From a checkpoint of a small class-conditioned image flow-matching model: 10700 steps.
Rows from expert 0 of block 6, named by matrix and row number. Rows with one number belong to one neuron. Each number is 500 + 40 x the weight over its row's rms, rounded and kept within 0 to 999. All counts start at 0. Numbers have three digits each. After the name is the row's rms in percent of the matrix's.
# up: expert up (model.blocks.6.mlp.up, 4x256x128), inputs 43-85
# down: expert down (model.blocks.6.mlp.down, 4x128x256, transposed), outputs 43-85
up.176 076:504474514511527546470481492488423489530544476513459459470486554490461500536490502463561581524523459510482479474498587508461448443
up.177 071:478457480518548522498438507531532498498509489487564508495492503444507539509561421470546454482525456542491507451503500562481480545
up.178 129:487459530548476559492479473514527480503485475518530449488435433469462521519470489506503487526496437592518510515437427489525600542
up.179 087:464492422515411516491421450452433523449487463580505508494566514492469531442517411449496485451517468537488520486515509433474429525
up.180 102:500501403449494512517506481538510468533547489485473501499532499524491522566452516497504578469547519482446512508461452551473479519
up.181 095:492480464511507457411490417495496505498482559402502547467470433499544536529494482523541490522453555485481463426503424487460488480
up.182 084:538549489498551528521494467488495473497522455516473490428568515476439464473489473536505505485449470507477495569512521515495467591
up.183 092:469391472520524475506459506514533498517504465497476524494566444514482519519509523370437482474486488528524512498394548530434577461
up.184 145:446530502523600474536410530452502559519541537536512508494516532478535485518538562413525495509381499562582455535514485529493502386
up.185 150:499482563497589469518516508452479473522472487476513540514496556518430501557470494439500550544554548398568503538529494533489506483
up.186 092:514546552508513479538529494456502488516474484486495462500491507480506444505516447530539377474525459465464484506491502532512537486
up.187 078:550519469542470500413520492507502476434524490559514472564495479481527472447446504479456529564411477499499489545509488493483520415
up.188 122:508499472557510522511466527474520507567438507501505495506519453570433521548449491445538547479444558484518468506487416529458471507
up.189 069:488494511434522471494558535502447473535524471569537535480505503524537461561447412602508524496478511573521493449451432461499484464
up.190 095:437474480506496496506469565453540505533472502493558528491505476500470450498510421553491565417459551546538548509366518465553583490
up.191 106:529494502523560498504524493482539546555467487454434502473487479445486535568539538488460464552562501481544467551488428482518620432
up.192 116:508469550421525527510494527477492500463481477445451491509530542579508450503549496476466448531541533392501480516520583569502458514
up.193 098:495463450512614507474472538453481549498527516466519530460512525525498471510498532466540559531507515473549515512527492540523490584
up.194 114:506510465480442505537537459486507538510463489557523521486527474540454505483476505597529617496578452504597473442490512490523480442
up.195 099:476465501492468476485533476501483474479476419507542439499525464472515455447509500435488445493536499546511492539499489455502487507
up.196 110:464542486532539545465477535504531469450504536409475480565510507511507514561489416467426439461412489509523483574525426472529585444
up.197 098:518522491463470489485526484459499439444485536457554499506468488531583477524496438454511509588485442450529486551399584440542404486
up.198 090:531507492535450527502466465456502523502543476494475486479471500476556497515536459405477518515457453474472474609534466502508538423
up.199 116:491538510474531454521443508557521522522500476487494500470475504502478516514486548424522513553441509537523485572525547504509472460
up.200 089:512513449528451530564545551522473519531512477416499543467512473494505467429540471541461545620498498456507466500392507513489536569
up.201 083:547435436498524471556544458481471496485458488479502521506485479429527447525528488538483524498456490504593529479451506532540452530
up.202 088:535578491547452541507436502460535456470538436521464459482499487459541470510484495494461602483497558503534516490507474540514472470
up.203 081:488474452444521449495470444487497574505481527456508548452474474492533478543451473554439521490508546501482492546534556442540497501
up.204 085:483482449439533465549474501520513435512459482450549426481510456467553499490510502499557513493493505563558487475495521502525470548
up.205 085:512493543476506524527562438525481499482539527503484470431507522480560572452514505630542546532515536514538514580479594507492453540
up.206 092:536484472560477493531566483483522496516439561493500480594472462505505541478469506524449521559448518501496557520449554511470478549
up.207 091:552469548512426481490451475526501477568542502510458569497508493452485507461493541521506459450436530527594532587521524482486583469
up.208 073:477505480435531506532482519488470472473479495489478453525454505491490488549481533484492464471485449509532549483467491551550498536
up.209 087:501505552513521491513586496492471489560472469493475457539518492484551496468473493493392526525460486511603554509431520547483469494
up.210 087:521526523535599509433491528524498516534483536465579524532464538489576428483502424543485493594503466535414486513508416513534462504
up.211 080:421532532488535476526504507539471522479483488521553555447541570519437517536538541543500482497536427520480509485489566520572492497
up.212 095:537476523457570455461457499526489456541435499462451506447491441512446515461491506494441459517509562576548477614515496445531482510
up.213 097:505555526475529544514557519482442556455490538558470510418538532558478504540525442618519477582487476524441524491557490521528498551
up.214 136:492449516535560526473518480489496452497501516459503492509498466513517514576484534460491529499553515469512530465559518531483535482
up.215 094:472433460560485478488538529424547518468487555503511497506550514500500518499519495461494540420544515564587534530490523483496406466
up.216 088:514470490521531509547419527422513498482514437512562467547509449530507520497547573410518552510601467440506534551495466474494502475
up.217 072:449463454512603512475532455454567459498458509503463478418502503510528436451505514514488512521402565518540495517461497531410518537
up.218 088:471453490516552507545487494449483463482507506524451478434583500472544489420518523523511458474504463416548428469505528530501477461
up.219 081:475375520521564538421522439511500479491487473495507502497545456499493485421507495490463443434485499510518549612442549484531468492
up.220 141:531443496498582502516490492507468546492575463614491488487500502465504517416520460481481423430504452488493465441399468459461469513
up.221 082:507439500529500547489441507506565491453478466435553436513556439498492480529480465620498487508453523534429525509430584503502543458
up.222 082:459500500450472448504504446536539421471518483462468491423461489512473529463468500432449436503499474507519493533521509542495450523
up.223 114:489476475547491484504557433530539550452485469444507487514530470426517539449499464537505528467519432587574504454500570469529514483
up.224 148:531517485500530524522468492557445523532525473474507508517541471474434478545528499404515509537457405562568536475485494538534442545
up.225 129:518491474476501501524515493529483480507478526510572468475475394447488449441496499580468551515482464502455496483454476525508535533
up.226 084:427473415521475524486534570478512452512504465513544440539515525513467499450494413508495479460432518557524494568493494486534548518
up.227 072:539446459507549510509563459507548497511502476612555549536516513482504457500548460488469476420422538482511478425507463533543563506
up.228 090:516538409553428492525433503458428498469531491582489511537486484504479444501526464533494436471485554499541566550515494440550516462
up.229 093:503565466483534505545485494573506470498539591418529535455505462499456520446514507492485522544494527491434528522477446524538459512
up.230 097:509433435478454504513503510522492506546504509496432545491526467529499460493503494561522418480563488459445541500465540539507542464
up.231 073:464556434545423471439498492537501464501550531601466421507535525484473461449452492446480536464487479483469508458535487437476478489
up.232 079:530487488511509506481481487523569467506458475443532524472533531513477533533516536499509497455497548500452537450477408500505471547
up.233 071:448556475516501510482614503497461411547507488571490512483509498475474505586534480477510452397518542514467520508513445528497439460
up.234 084:521473421526501472518595487505450490472463514480510456553503464540467485394566424556485481419526507446479483438473462518522472464
up.235 093:502457476509558461497475487508507498500537512512506492482469393494510530514496482478509390538566556525459494492483538546527517405
up.236 125:490479442508406486504577480491511525503488503600503473515482492459495488524480431530472472542636477584617517528487612471501531405
up.237 077:477482461492508557492472485470541510563511579520463477558467453490523501518475459481509481523430469521555478386532504543513467418
up.238 089:505501478537440491535490474519518528501480464528467535502480451462543531542535467555483508469524516547536463338491500454492509463
up.239 091:458432559538413502515450465492492460507458500461526485559544496485490482499514503474470531564513492466587515522502649445518449472
up.240 085:545485462502491536519481487500527468467494490455436457512457491376555484447510554506435546418515496556501468534489424529490603505
down.176 076:482429456476488485512516501489454480538484531450551475509519482454557491488509527395519440466555426519510492546535582550534429498
down.177 082:502453540505556469495505485588439559469497540492526544480529467510495469446463486446509533624479483503535472477450490579479419530
down.178 142:517504539519539513498557501444497494531506502474483509496536534532454515513516533603534470432459484467589506435455618500509434479
down.179 109:526559529510542541511526472494488483512476487528526517490529465453468501558481413430508493566469492514553495563554524477481472523
down.180 088:516476418533527516499512503466521492522596490579547518459487529517474518506508472533523465446468531476511522543578438456501454458
down.181 097:500466508480474523455454474506508463477543510591485511453509461499399487445497516538493470439448495548524480478525462538538468448
down.182 096:496505514491465520491534506489514483481491481508499455454544530526551510519500481463481454558586462481545506527573492564514472573
down.183 106:525508525508330495548495502521509447467474523420523480528495462473609504531477540511519432457503488498623494501545467446534546478
down.184 110:502482481501381525472407528524524511511474513490502502530499491492526485403518570447477472480572478460397499527623524495496532444
down.185 137:481477513474525496475652486509502523480460492440477517505509487475507508573511557509488568487507485559541511421528511508477590512
down.186 092:489522544478452468509599495508481512491502501436471545486443502494522493406523405551479628518539481513476517492451451529511527579
down.187 101:520528487572571542530525474533528484535466502342521534484470547509452489528505530508551466444464516503521487461600503461498455546
down.188 101:512511560507513493505526480415490482519509487512478507517541491506366516465503416511500416543441483529480509526463508487525501463
down.189 079:543458552575548479487468535487528496463531525441522468521495488530529467407489424490474528493524510497511481482429449525506514412
down.190 107:481583506514557490479430491522497473509468490463515513498465487554565489527505560530487509469534478455518505519619472511518590600
down.191 131:517552510540387476499645480509519477533430514454483494536442521486528519533494528453503541512543483463664496464509493467522515533
down.192 109:514509556442487481477491500527469519455458475577511492540477468524520456455503484526480432461478530422579504523507549546531458536
down.193 086:489543511513432496519454533469505502473455508529489478512535473465499492520520581574464448567494506499461518476487513468497445581
down.194 088:487520488480594506451501511488481508522495490486455506513503532468505528575475537426454461472494532520419490392505438510504457436
down.195 088:484525512496423477486566516496522520556526491613485533506560477514517461459517532627488539542460525510540555488447448485491517576
down.196 101:502480525450408486478521493506534517463507485538454508499477454520482506414506432506524527445619469523480478616437418484496597459
down.197 088:494511475501518510435575485434511525529582501524496512493541458488486516585549478508509471527530518459531504515465560476481506412
down.198 088:482482480467487506541531507508501494546467507423449522490414484467485508473505528565487541517604500510537452547485497512496533604
down.199 120:486481474494554503493434533508522480490549465400532525517512552476450483524495484525471543514590525490484491519426621485510526562
down.200 085:499377496491568528447476508519460481507482485596456518566550494480518487422512472462478528496475464464398481413537576544488491515
down.201 096:516502540540557491512506510558498435428482542412529505480415515428476495524506561433517509449559467420511481546569474502461464622
down.202 091:502455513526545525463507491493500501509479507500516561547545556524537482439474485489518356424556477511456430434466445542511470487
down.203 079:548440417515536517523435528524506492463496467571433484514524517504497496464527522503494462508478543452552443563495567491476568492
down.204 099:480529506464571512462554472480537507533528520515497519514438527492527503569481536543451433558521477478403494535518513576517534493
down.205 078:521526500479453462513588480483514516557524477483527556531550474522493504557471475443497442557486523459432538551543598497517492478
down.206 096:500558494541534506531481504501545500486504498609511485487518552490492489553474542472489501451529528493500446537417506518477483520
down.207 096:520504455450611518514464492464514537538485506471460502479511476493460518494508511403500482476570498517464507466515536475496510487
down.208 089:521509483499467506472487538449469555479436488536489481558503513555497507495447558535513493403527471502473422495496444489511503547
down.209 098:516486528510550499503461519543495503523495498507534451397521469500547485506478498478421506430475501520530493443500488430472513515
down.210 089:518506492513493505528407532547474509516526499563512492518491456493471490454497484615497398486402510485598530475461495454528518491
down.211 081:488524567505413433505485504461487478482480539469473443585505458510507508442479543485454485561525505501541526502474524527504485533
down.212 102:524558512443444501491469546475506515554572473536478506482505508483520499514479497488528539561457543526451511612469532499537471453
down.213 098:507431487459486509496501541477513508532499495462485461490550424511528497553489461410504568571526549463576538545549455494468484527
down.214 124:507565554525426513505529493486480492459496514553534501489471543484550500386500528523529520474534538484446476480517556514505493601
down.215 102:487515561498506473527536507490469526582482520455529502487527478501517485536492593558503505541466543532408546550583434457512516409
down.216 091:500489534539507495517517505495499487492505504502510487543519586534446496537477530527425400445526572428429482459518456465537486479
down.217 077:481499509520599503477475483527542528476443468506492512483451533447516495481526467527557490472567488604479507590477488507483547547
down.218 096:510480486475455536449495479483481521515468483463426506501429503535439512498509403563471505505484470425554493546447534503529544465
down.219 088:508571508513469528491492544493524567498513479529450493513453501580491569571506512489527549486485504550453519529595505493558535539
down.220 123:503610509508429505485488524453492500491533477435525513486522506536472482492493529456493590481535531478375524419515421497482502543
down.221 077:512550472479448520462440526530533533466465454630470542458476496503459464489495503374497445525491497539505485518506574511457506480
down.222 088:499498416503487457512485540518487562510542526481486469512483526511502514456520521576502566393507478508587525524475490502555594521
down.223 101:482457467477546518467544502506507498498460494501486484488516483468521525523519502465455462443480455453453508446475512539514467494
down.224 113:529511565520513508521508498447481512534512492515524519506455531510467491567484483555504512538490509508466523545520467516479483456
down.225 128:500508459490466521484575497486515548534566488481447513494497505507571550457521534539522526534506500498510540473468517516491433484
down.226 086:450503457485516464524478501541452512572573494440518565546562595498560466484477512430544467524568523505481487595436520516481587490
down.227 080:515496551490598519556480483468485519495493487434503529441539466517550521513519510565546581454533481519516451524456465531513397427
down.228 088:489493556488460516488521508559514467553531550518432488495504484484526532529467543470463538500497582490557416466503494485484526467
down.229 101:495404515500551521514496537488507487527530534461527457496531562504455533515497500558524429494503517506473494527492507466524445479
down.230 101:484484455507499469470555507478449481491472488542523477585446547553482475518523474517538556503523485555548537547437543488573480499
down.231 085:473443530549476503534566529467521510463566563464514525547542446498558529511492580416495444580478462524551530428532521520544529506
down.232 093:511542458539500497505566485492518485502537493535509499476561489479474500446477530455487452457576503467534484517499453465486496524
down.233 088:461474502481534494492420487452505538456468492512504502532478450481472499525535518509526421542503523471447559495530507498476489463
down.234 086:527475506531553501486524508575534516568533454505526530462549500444475544581484396411467495456486511499484467522444500544459476466
down.235 100:477488433496523480499505499478453478520512504450496506520548537496414468491499486525485510508545546496365488503535428473507500601
down.236 105:493549498474578482493612499459479501518492504403503486510535507485535493509504495498493555550425467438436497522465567548506558477
down.237 087:492448522493511548541598493534487532480518503468484509500488461428420518440498456582496460607536488497392533457488497498464530493
down.238 090:509500471432524496468522492518506474533500503407473500515472525500498470475461530393453525511529512504467504363471515527513493460
down.239 092:512489486553517540465544517524480528532586469556519532485505507482486529517482516528476440576423535466461491506428589490503512439
down.240 092:495511483491474497464463514536491536497483512559526490494506532530531508579530475443479522484529500519471550497540500562488513504