Rows from block 6 of a small class-conditioned image flow-matching model, named by matrix and row number. Rows with one number within an expert belong to one neuron, the router's apart. Each number is 128 + 24 x the weight over its row's rms, rounded and kept within 0 to 255. All counts start at 0. Numbers have three digits each.
Before each expert's rows are labels from the 100 images, of 14976 (inputs lightly noised), where the router gives the expert most weight on average: "responds to" is what is common among them. Only what is clearly more common there than usual is listed. The data: photos of plants, animals and fungi (iNaturalist). In brackets: how many of the 100, against the usual share in percent.
# router: router (model.blocks.6.mlp.router.weight, 4x128, trained with AdamW), inputs 0-42
# up: expert up (model.blocks.6.mlp.up, 4x256x128), inputs 0-42
# down: expert down (model.blocks.6.mlp.down, 4x128x256, transposed), outputs 0-42

# expert 0
responds to: class: Aves (99 vs 55); order Accipitriformes (45 vs 3.9); family: Accipitridae (39 vs 3.3)
router.0:135109139140140138146143137148177114122120107151157172130122161146148087137077172136098124134186153156118110127133115124170121092
up.0:130115070130144171144160173125129123141139106161155141163146154134145075141100143120119094155129105115156084126167143199132107125
down.0:130112086137122136142169197109118108112135127164123169120136127126122122137112131127137120137105167108114096108134120192133110121
up.1:109156134123123096089177141113080131129153162068124132146133136155130128113130117132126105130136119127078173136144132126133152124
down.1:154116102137134115119118149135151123139128154182159115145114159112136104084125169104126174132127105094139137124129121169159109109
up.2:080124094125127172107149122135108155131125082145126112116113064116054150162207129109124118108139118121126092156128166147111113127
down.2:158140132139132118122148149103172142124109136123158122132144129102110108141145108132114098123118146111137101126123138129187122098
up.3:128177135142076142149090129132142144082127162109196111125095125133107156159125144108159119112074135115132144109183157129113111127
down.3:121184109142142127107128123150142150136128058117167104125130141123151138136134092133038156118102138113128109133148143091073101155
up.4:115106112133145117170124191133141124120098149092148088118111111120167108152147136132105200120157139118126076091143128161101099134
down.4:123156123102133131179089153112086121135114161186161155116082140117138136153147109150161193121101154139116124128135125203117130153
up.5:145141147156150152140109151189173140172121062092153108136121146117111127126086103167164118115165138151148174123138130116102105128
down.5:139093138131131118114105154125087147168127179116096079125114128134119118139088137107121089127124099106105204122130151107128103105
up.6:133136123144110138116133150127133112139123105134145092064139139142107134150117175131107151151117085089129161159132114118124091112
down.6:143176148134123095189129125107126143145119110128140098168160090093123137140164122131118168124132136150137123113136107119141116128
up.7:139117118119116118115137171125088127129144174126122119115155141105121108138111125142089142122100087096129170138146140139161116113
down.7:103124175111110128142143158144161148146127109135135126128117101135131136140091125152127184120146139147109194122133141141191106103
up.8:157118180130150128138117112125115123119101121224124119145120168145158110122146113117148169094133092128131102121117127141075147108
down.8:121109122119112126144131150127137076146118135086123104139134078122117154122188065142143136123159146130113102133156125102139152150
up.9:141194141093140093117127143124148134108114121113151152103162080145140108138148113129085092162146132144107169122138146155157139118
down.9:127058094082127116091138151129149108116118148132115153089120140145145167132119134124111108137122137121139125135152136165170159163
up.10:128103093110122128103137139133116142141105137113158115160161122154134128117138095147130090125118086144152170127137095151121149126
down.10:131139136157140144116162121117181138122143170155080151110135096144135127129163153140142103132099124133106139129137112140117158091
up.11:091117107160112127117109140115152124129126089122185135115155139114121152111156092099137138104102104130137143128104132134120132137
down.11:137174125144134125146098149133103156128132142130099086157137070137113122120162133138151150114102120095128104135121140127180120137
up.12:109165135135109116077146092154148128123118187121124147129090138091121164162121105133093103134112160179114145137105153108083099099
down.12:108177107127139138160051132125130138136146090135118106135152136115130121132125146128134168137157150105135158141133099140082123146
up.13:129128155119137161110162140157095119132144162165142141139147120165131131138106146118110129121151051104140167147127148115138115119
down.13:157149161158127127154122141083104130124136144079135139117111125106135146118135093132097154113125167098133178134121088170112087131
up.14:127125099143128131090158168125109135122121118151127103123167127153123145169151142164113131130139103079155122102126131147138108115
down.14:111108149111137121089091163118157167116129162143120161141122120135110136143125116126128146128116101155124140135122126154158102140
up.15:107109095166144101130128154110163134112143109100160096156115144118144100150122100118077147106137159126129121105131114101166147133
down.15:155123150111119122122120157105078154105138137166101129108127099114121125135088132168150133128121108128119137143127090071175118162
up.16:158149118130149106176121121124110115161116099122141099137116119124120118130131115125081168106104129094120123151106118121128091131
down.16:185100151114101103137154119100132135136129110107090136099143115131132086125087165104150112122095138161113136112102136139115161106
up.17:113112119133125124118100095120105115143127119086132096152148113134136098102184114106135133127083105127100122126114155135133156082
down.17:152129143100128138152115104113154123113147146153136157136095139130143084133168107120106098119109079110142123128156133151100114131
up.18:152087170169131141045116088141096137151131121128122127120176149125099109120110115121164150134103131129129146140092149166123163121
down.18:151154131105143099069100101136183146143118143152142163160094153155102106128156157128131114119126116128122138136146140165104106111
up.19:138150131111127122117119175101124152113112145104156067123160132132133147095138121155107150087148094138145104141147134107100135128
down.19:135140063124115137163167094143194101123142152159158104106168135134125098142117133097128132148127124121154089123137120128106128106
up.20:109192148148120096178092148123157127134115133094152099109119154102098157139146179129129099115163145148152119090138090154134127093
down.20:122110162121118146140046087099127141122133136178078140118146103133111104121134105120108075139062130142126163140115127163068119097

# expert 1
responds to: class Insecta (71 vs 29.2); phylum Arthropoda (71 vs 30.9); order Lepidoptera (47 vs 13.7)
router.1:082150113077081114107134084095089125101118123119089122113081136081094149095149107105117124129081104114139112129110128101110132140
up.0:096124095118151121139114162106143133179123128097106121163117135129109150142142115116115108093121116161140125135123113118136134184
down.0:131087128124110127159056147144096101142114112124147147102149118112137161117149127125115118106086126083117119118118110115074121114
up.1:151138116137128143123134128096139145135142133141134108086098120120114153108152132107125145104117115136106118091135091128127123146
down.1:134136139110129134125147134170140122125146148109157145178114146140109117147146130125132151112081146183147121164144134133112097125
up.2:145135137132145125128173097119149132125137141108149215154133095123120114139106164116237144114127141140105147135108112134128103128
down.2:102131144126129175144127180136075095129132151095126159138143140093135143133106169110056128116126085127136149149117137114156111140
up.3:143171157141170165157115152179088126110167115158096146094138117135148123142160108109119171120119136109119154158116126151105116098
down.3:106110137135159054136106127187145120142107124119111127102127169118138096147103165146142154130119136095136149149139149159088126167
up.4:120121101123133082132123114144103098100120101111110095143140120136127103139107109159171089143108090139141153148132124113112117149
down.4:148092120063130118093152137152128204130128142136133148131115134129132146137131093120091096149159166146155136117138134116138108113
up.5:135051146155149138103102110145110118113117107133171113133144112135116125154112126148155183132099122158107181145122138167146099159
down.5:135203105133129111079088176142154172144139135107147180109142159138106122132133135137113180132149155150125187139140152162131139099
up.6:189117108138174129100126140102132153074044145114116137124126152134124124145147154108128131110128130133142135140177052116137151120
down.6:061145095127170115185097127094143134190212101163143119127149153113129147139115137137110146133123145106131113127089095133126132118
up.7:122139193105126155137106130122090126148130129113155122143163132134148098126133145144124164115110114143133141101132137146083146117
down.7:123096115101125144185140125118092119122141132145163111128114086107129089124100085116136113131110093129154083114122133104134145149
up.8:147125110180128104105114092130113137068081159116126097117099144119105127134135088141064113110125107096100112113156142129092126160
down.8:134097142107122142107134189127136107121141065160168154154133098118098138115127134127162112120132144143158114151156112141087134118
up.9:140147137111109087078116110120123149142101102124161084159117183113132153137114128122131182135125102140125156123115147076104148147
down.9:155091113092124172078129137113155157110136163157096114101162102122119130134079075127125126141137177122100130139123112095132105101
up.10:142135170116130122089143130126106148128133100103119088126131147128125130121104137125106151072124153138143107149121118102125162135
down.10:146113090126112110104149142152165131140129129154139157174133111130092111140065150131108138080134071109111155124139158094136130092
up.11:101140132081116146156102122141146124144137126133129164121139124151132120129152160107104110151139124141128159150128131110103123184
down.11:164105125115134123155123142103123168120107146095136087139126135099131174137147101145091103123107143129139141125111134107110150121
up.12:107114119147048108123128114078146138153134146106130120107105154163174108128147140115159120123132117136139115153110104112095110141
down.12:148139123147038127124132117089137123107123089158146130106126110099134137109130117160121121137124118143158117160155095122109126127
up.13:133148102094115149118159156129166163110137143147078122139159125058144092134084131140124126134143135197125124096119123139096139063
down.13:099104186159150137131123137125097113119137112101126107117141173083143130138098154116144169165101152079137109117107119139128149076
up.14:128120119094151108112143154086118114086122140112135129133141107139148156156146134114116136103121122136141133088123127120111142087
down.14:142139134125120145173176118135110133120122138108153155117082168135138133124131100155147131119093109133116121141117129069120129128
up.15:153155133133118133124169144188159121107136128079160157135126092178159143099152111145109135155139108082105150115137133146092129113
down.15:154134133143139151136157148110063146121130115187163099158145145162132159177162145134140118133119138111155111115146156113105121119
up.16:092106112151150141128100129164159133085119155131062133133143147133119121100144101103105125109124154110130112132081064075125147167
down.16:183148134122154080113138159145138135177147096118134060118138144123139107123127151112146136142138125096100150104181092133142137174
up.17:133146134077114146131114131098121128145119126104122135054171121110126150129122133133129120120122110146023107142123104126141160154
down.17:136153158109127071121122081120085080126110123132102151088112170121118124130100108111138107130118137130061140136133116145078107141
up.18:138136123129087132121162142120197129092130130118073152096141140121094097135169107091148132129150111102126112136151165149117139146
down.18:122112115107166134113113093145059165145136174129093096153131125122141157146175156109119137114115152128125108126154150119092155121
up.19:097104174110131152129145142131106132130123118053134106125158087161091121142160102120143092103113143120151126146124107096121116154
down.19:105135079119131135142140118105153114119126139237107159113128197111106098131155163145129121128125106124120130121134122087100107145
up.20:160111135128109125131134176121116143118124145130123103120133157126108117135125173151084107136082112101126142114142150105149124115
down.20:095111125127136133178154097127104125136123122105140125138107059119131138139129097113096132124202142104141095116120145118138149134

# expert 2
responds to: class Aves (91 vs 55); order Passeriformes (77 vs 24.9)
router.2:141144118160155116072111170132133125168125127114135098132155119160132133136183123155175133150104150099149148150120104127131127159
up.0:144134140101138113137136135126111123138140099138145130136168173103159139153134135113096149158117097150052153125093184133101113107
down.0:116107131074117150152131117128091130111112153131096134106117130145130101125141112131147109104099133160072155133127096114104097107
up.1:140123151118134178078109117122132134133124136119127116142086086119132072121153132119114141112126105127133120164127128079175135139
down.1:125133141099125137140162125138162145123150098127139132126143144146091109130108123096120106146122140147110071143109140102107128131
up.2:096141146128113112157119134098184158119127107178141094146124144145106139130140126165135150128127181091145138117134114097124102171
down.2:097109147113134134164140106128090115138133114112152098130097149120128133124099137132103124138149117138105089145141149122106147142
up.3:105150140149102144157162096102155129106131111098140125107092150084170139080130149155127105106167143165130141075141149130140120131
down.3:090096139124159125140144155119127161133125096135111112142153112119155098137134122130155067149106106149115141153152128129139153129
up.4:129134105114119116105131119128123124127096136122118092150135157143114156101135122127155076137128094113106106174128144118127139141
down.4:139104170155156088091136133161118103145102108115161170112167089134143115161135120130132109137111145135159139089131146153142121166
up.5:122153113154145131134167141190124131142156149097145111142201140085140128139129147133119075120137122111147093128121151139110115138
down.5:150135057091131083143099119124130144089137165147142107113167148108120170136138106135082167144134132135151139133143127084133153098
up.6:170124123075139148100116165119102130092080177138146122119125103093120094120161098096074125132139124144147152121152126114120121120
down.6:139133088133140084125113152156123149126116074138125113115101137156108155115162152142108124147140121109119114137131097133137135114
up.7:110106070139122134155082126141124139153155170046122169138158117121122120149071130137123125112170170135130173111122092147115147126
down.7:124130147100133144132099112102108137085126101145113084132137121099140116121073093124083100119125087148128186145109112133092130090
up.8:107132143165129141152138082136182156125172127117103122144153112123139121124106140138144134103128110141124140105142130148150191104
down.8:074128106089158099150178105155114130120152125135139146087118154136112115127144137164142123119107136131132128163154118091147159187
up.9:119134133117113108187140191126115151138142148172131113149146099081094168139158083100136105121107118122121099141113122108109140067
down.9:143145141135124184194178103141135122122134120144168118113164116136127130116167139143188098102130173114116101120126109123140091148
up.10:140110110095126121116196100150145089083134174097076132126129137104119135135135124156134157142121128131149114116140140138092138114
down.10:178133139107129133077206126175122131098110118110118109131125114146126093150139170088124135131134096162107076125132159131058155097
up.11:157120208143165150133151138136166124112147135117098125133099125163156113169087095118177156113086078128125126114121149115114143114
down.11:127098088129111130145154163132078142149131095137140109146130161128135132111115125134120108117149142147118121119105116099148109174
up.12:130147036153110121143121171106163138130151154135078129118159131145139089150121109153139133123099154110146144106129135147150096134
down.12:117114196120151099104111119135026122109135104121101089112141109118152140134121103105129077134122075082137122111133156129104129117
up.13:089157122123144107155150075126152128113142141157172129157106100159140181142160077135135101128142136168088135095102161138140108131
down.13:159110150151095122122128122097143138114109164114142172179150117121124128139112118127120159125112105111095187098120137166127123120
up.14:138135112083143191101096131151104147153150123109115104079125099141112159149130125164093123112124130137123151136115141135101114101
down.14:123125106096110152092131128079121167086154102127171116137114125142089118113130107144108115134130146142116142124133120116127145079
up.15:147127138144134142123117146120101136099111123112162109146209116128137114149151155097141071084138124146149140114102148138131115131
down.15:153140091139113112190146125107149154105127138135129095098151182132091155130171136121095178161107103177163121091118113118085115150
up.16:152115132121100125142115124091140116113134121144114153165123150145131112143169139131132143110079142092167159112103160116122165167
down.16:168110151112084105148147112093123120151112141146118150166143151151145163140131122107110128133152131175159120109140136134141137125
up.17:102111122189131115116110119115147146123126073143129097104124116143144107150110139138156150143140162127089105148138105117127081113
down.17:154152110074123130094105128133089142142128166145152131158118121109135144134137125130153155138093104106152088121132160119136111122
up.18:129100163101152141116107168134103124172124153140106070138148137149115147149168125115126144121139097092143134113126134072143130120
down.18:124147071127127116095125107133114159137118088157120183159112176149080117140173144131151150149128139122135115127149134097130130185
up.19:155141107110137166138117128109134116116112102096159131132122123118180114129150143112108129108102113099131103106131165136141190147
down.19:131112141151121103122136141073117108075123107103109162160165107115111121136129127136147132158116135061139107049109112120120078118
up.20:142102081134115131113139164097138138099130146132143146140110109146115084143117068131125123155089103111093189145136115129088127135
down.20:146154110121150110103145130140121091137156112105146090103134157119122179118110152121078132138150146168159178159132114091062149096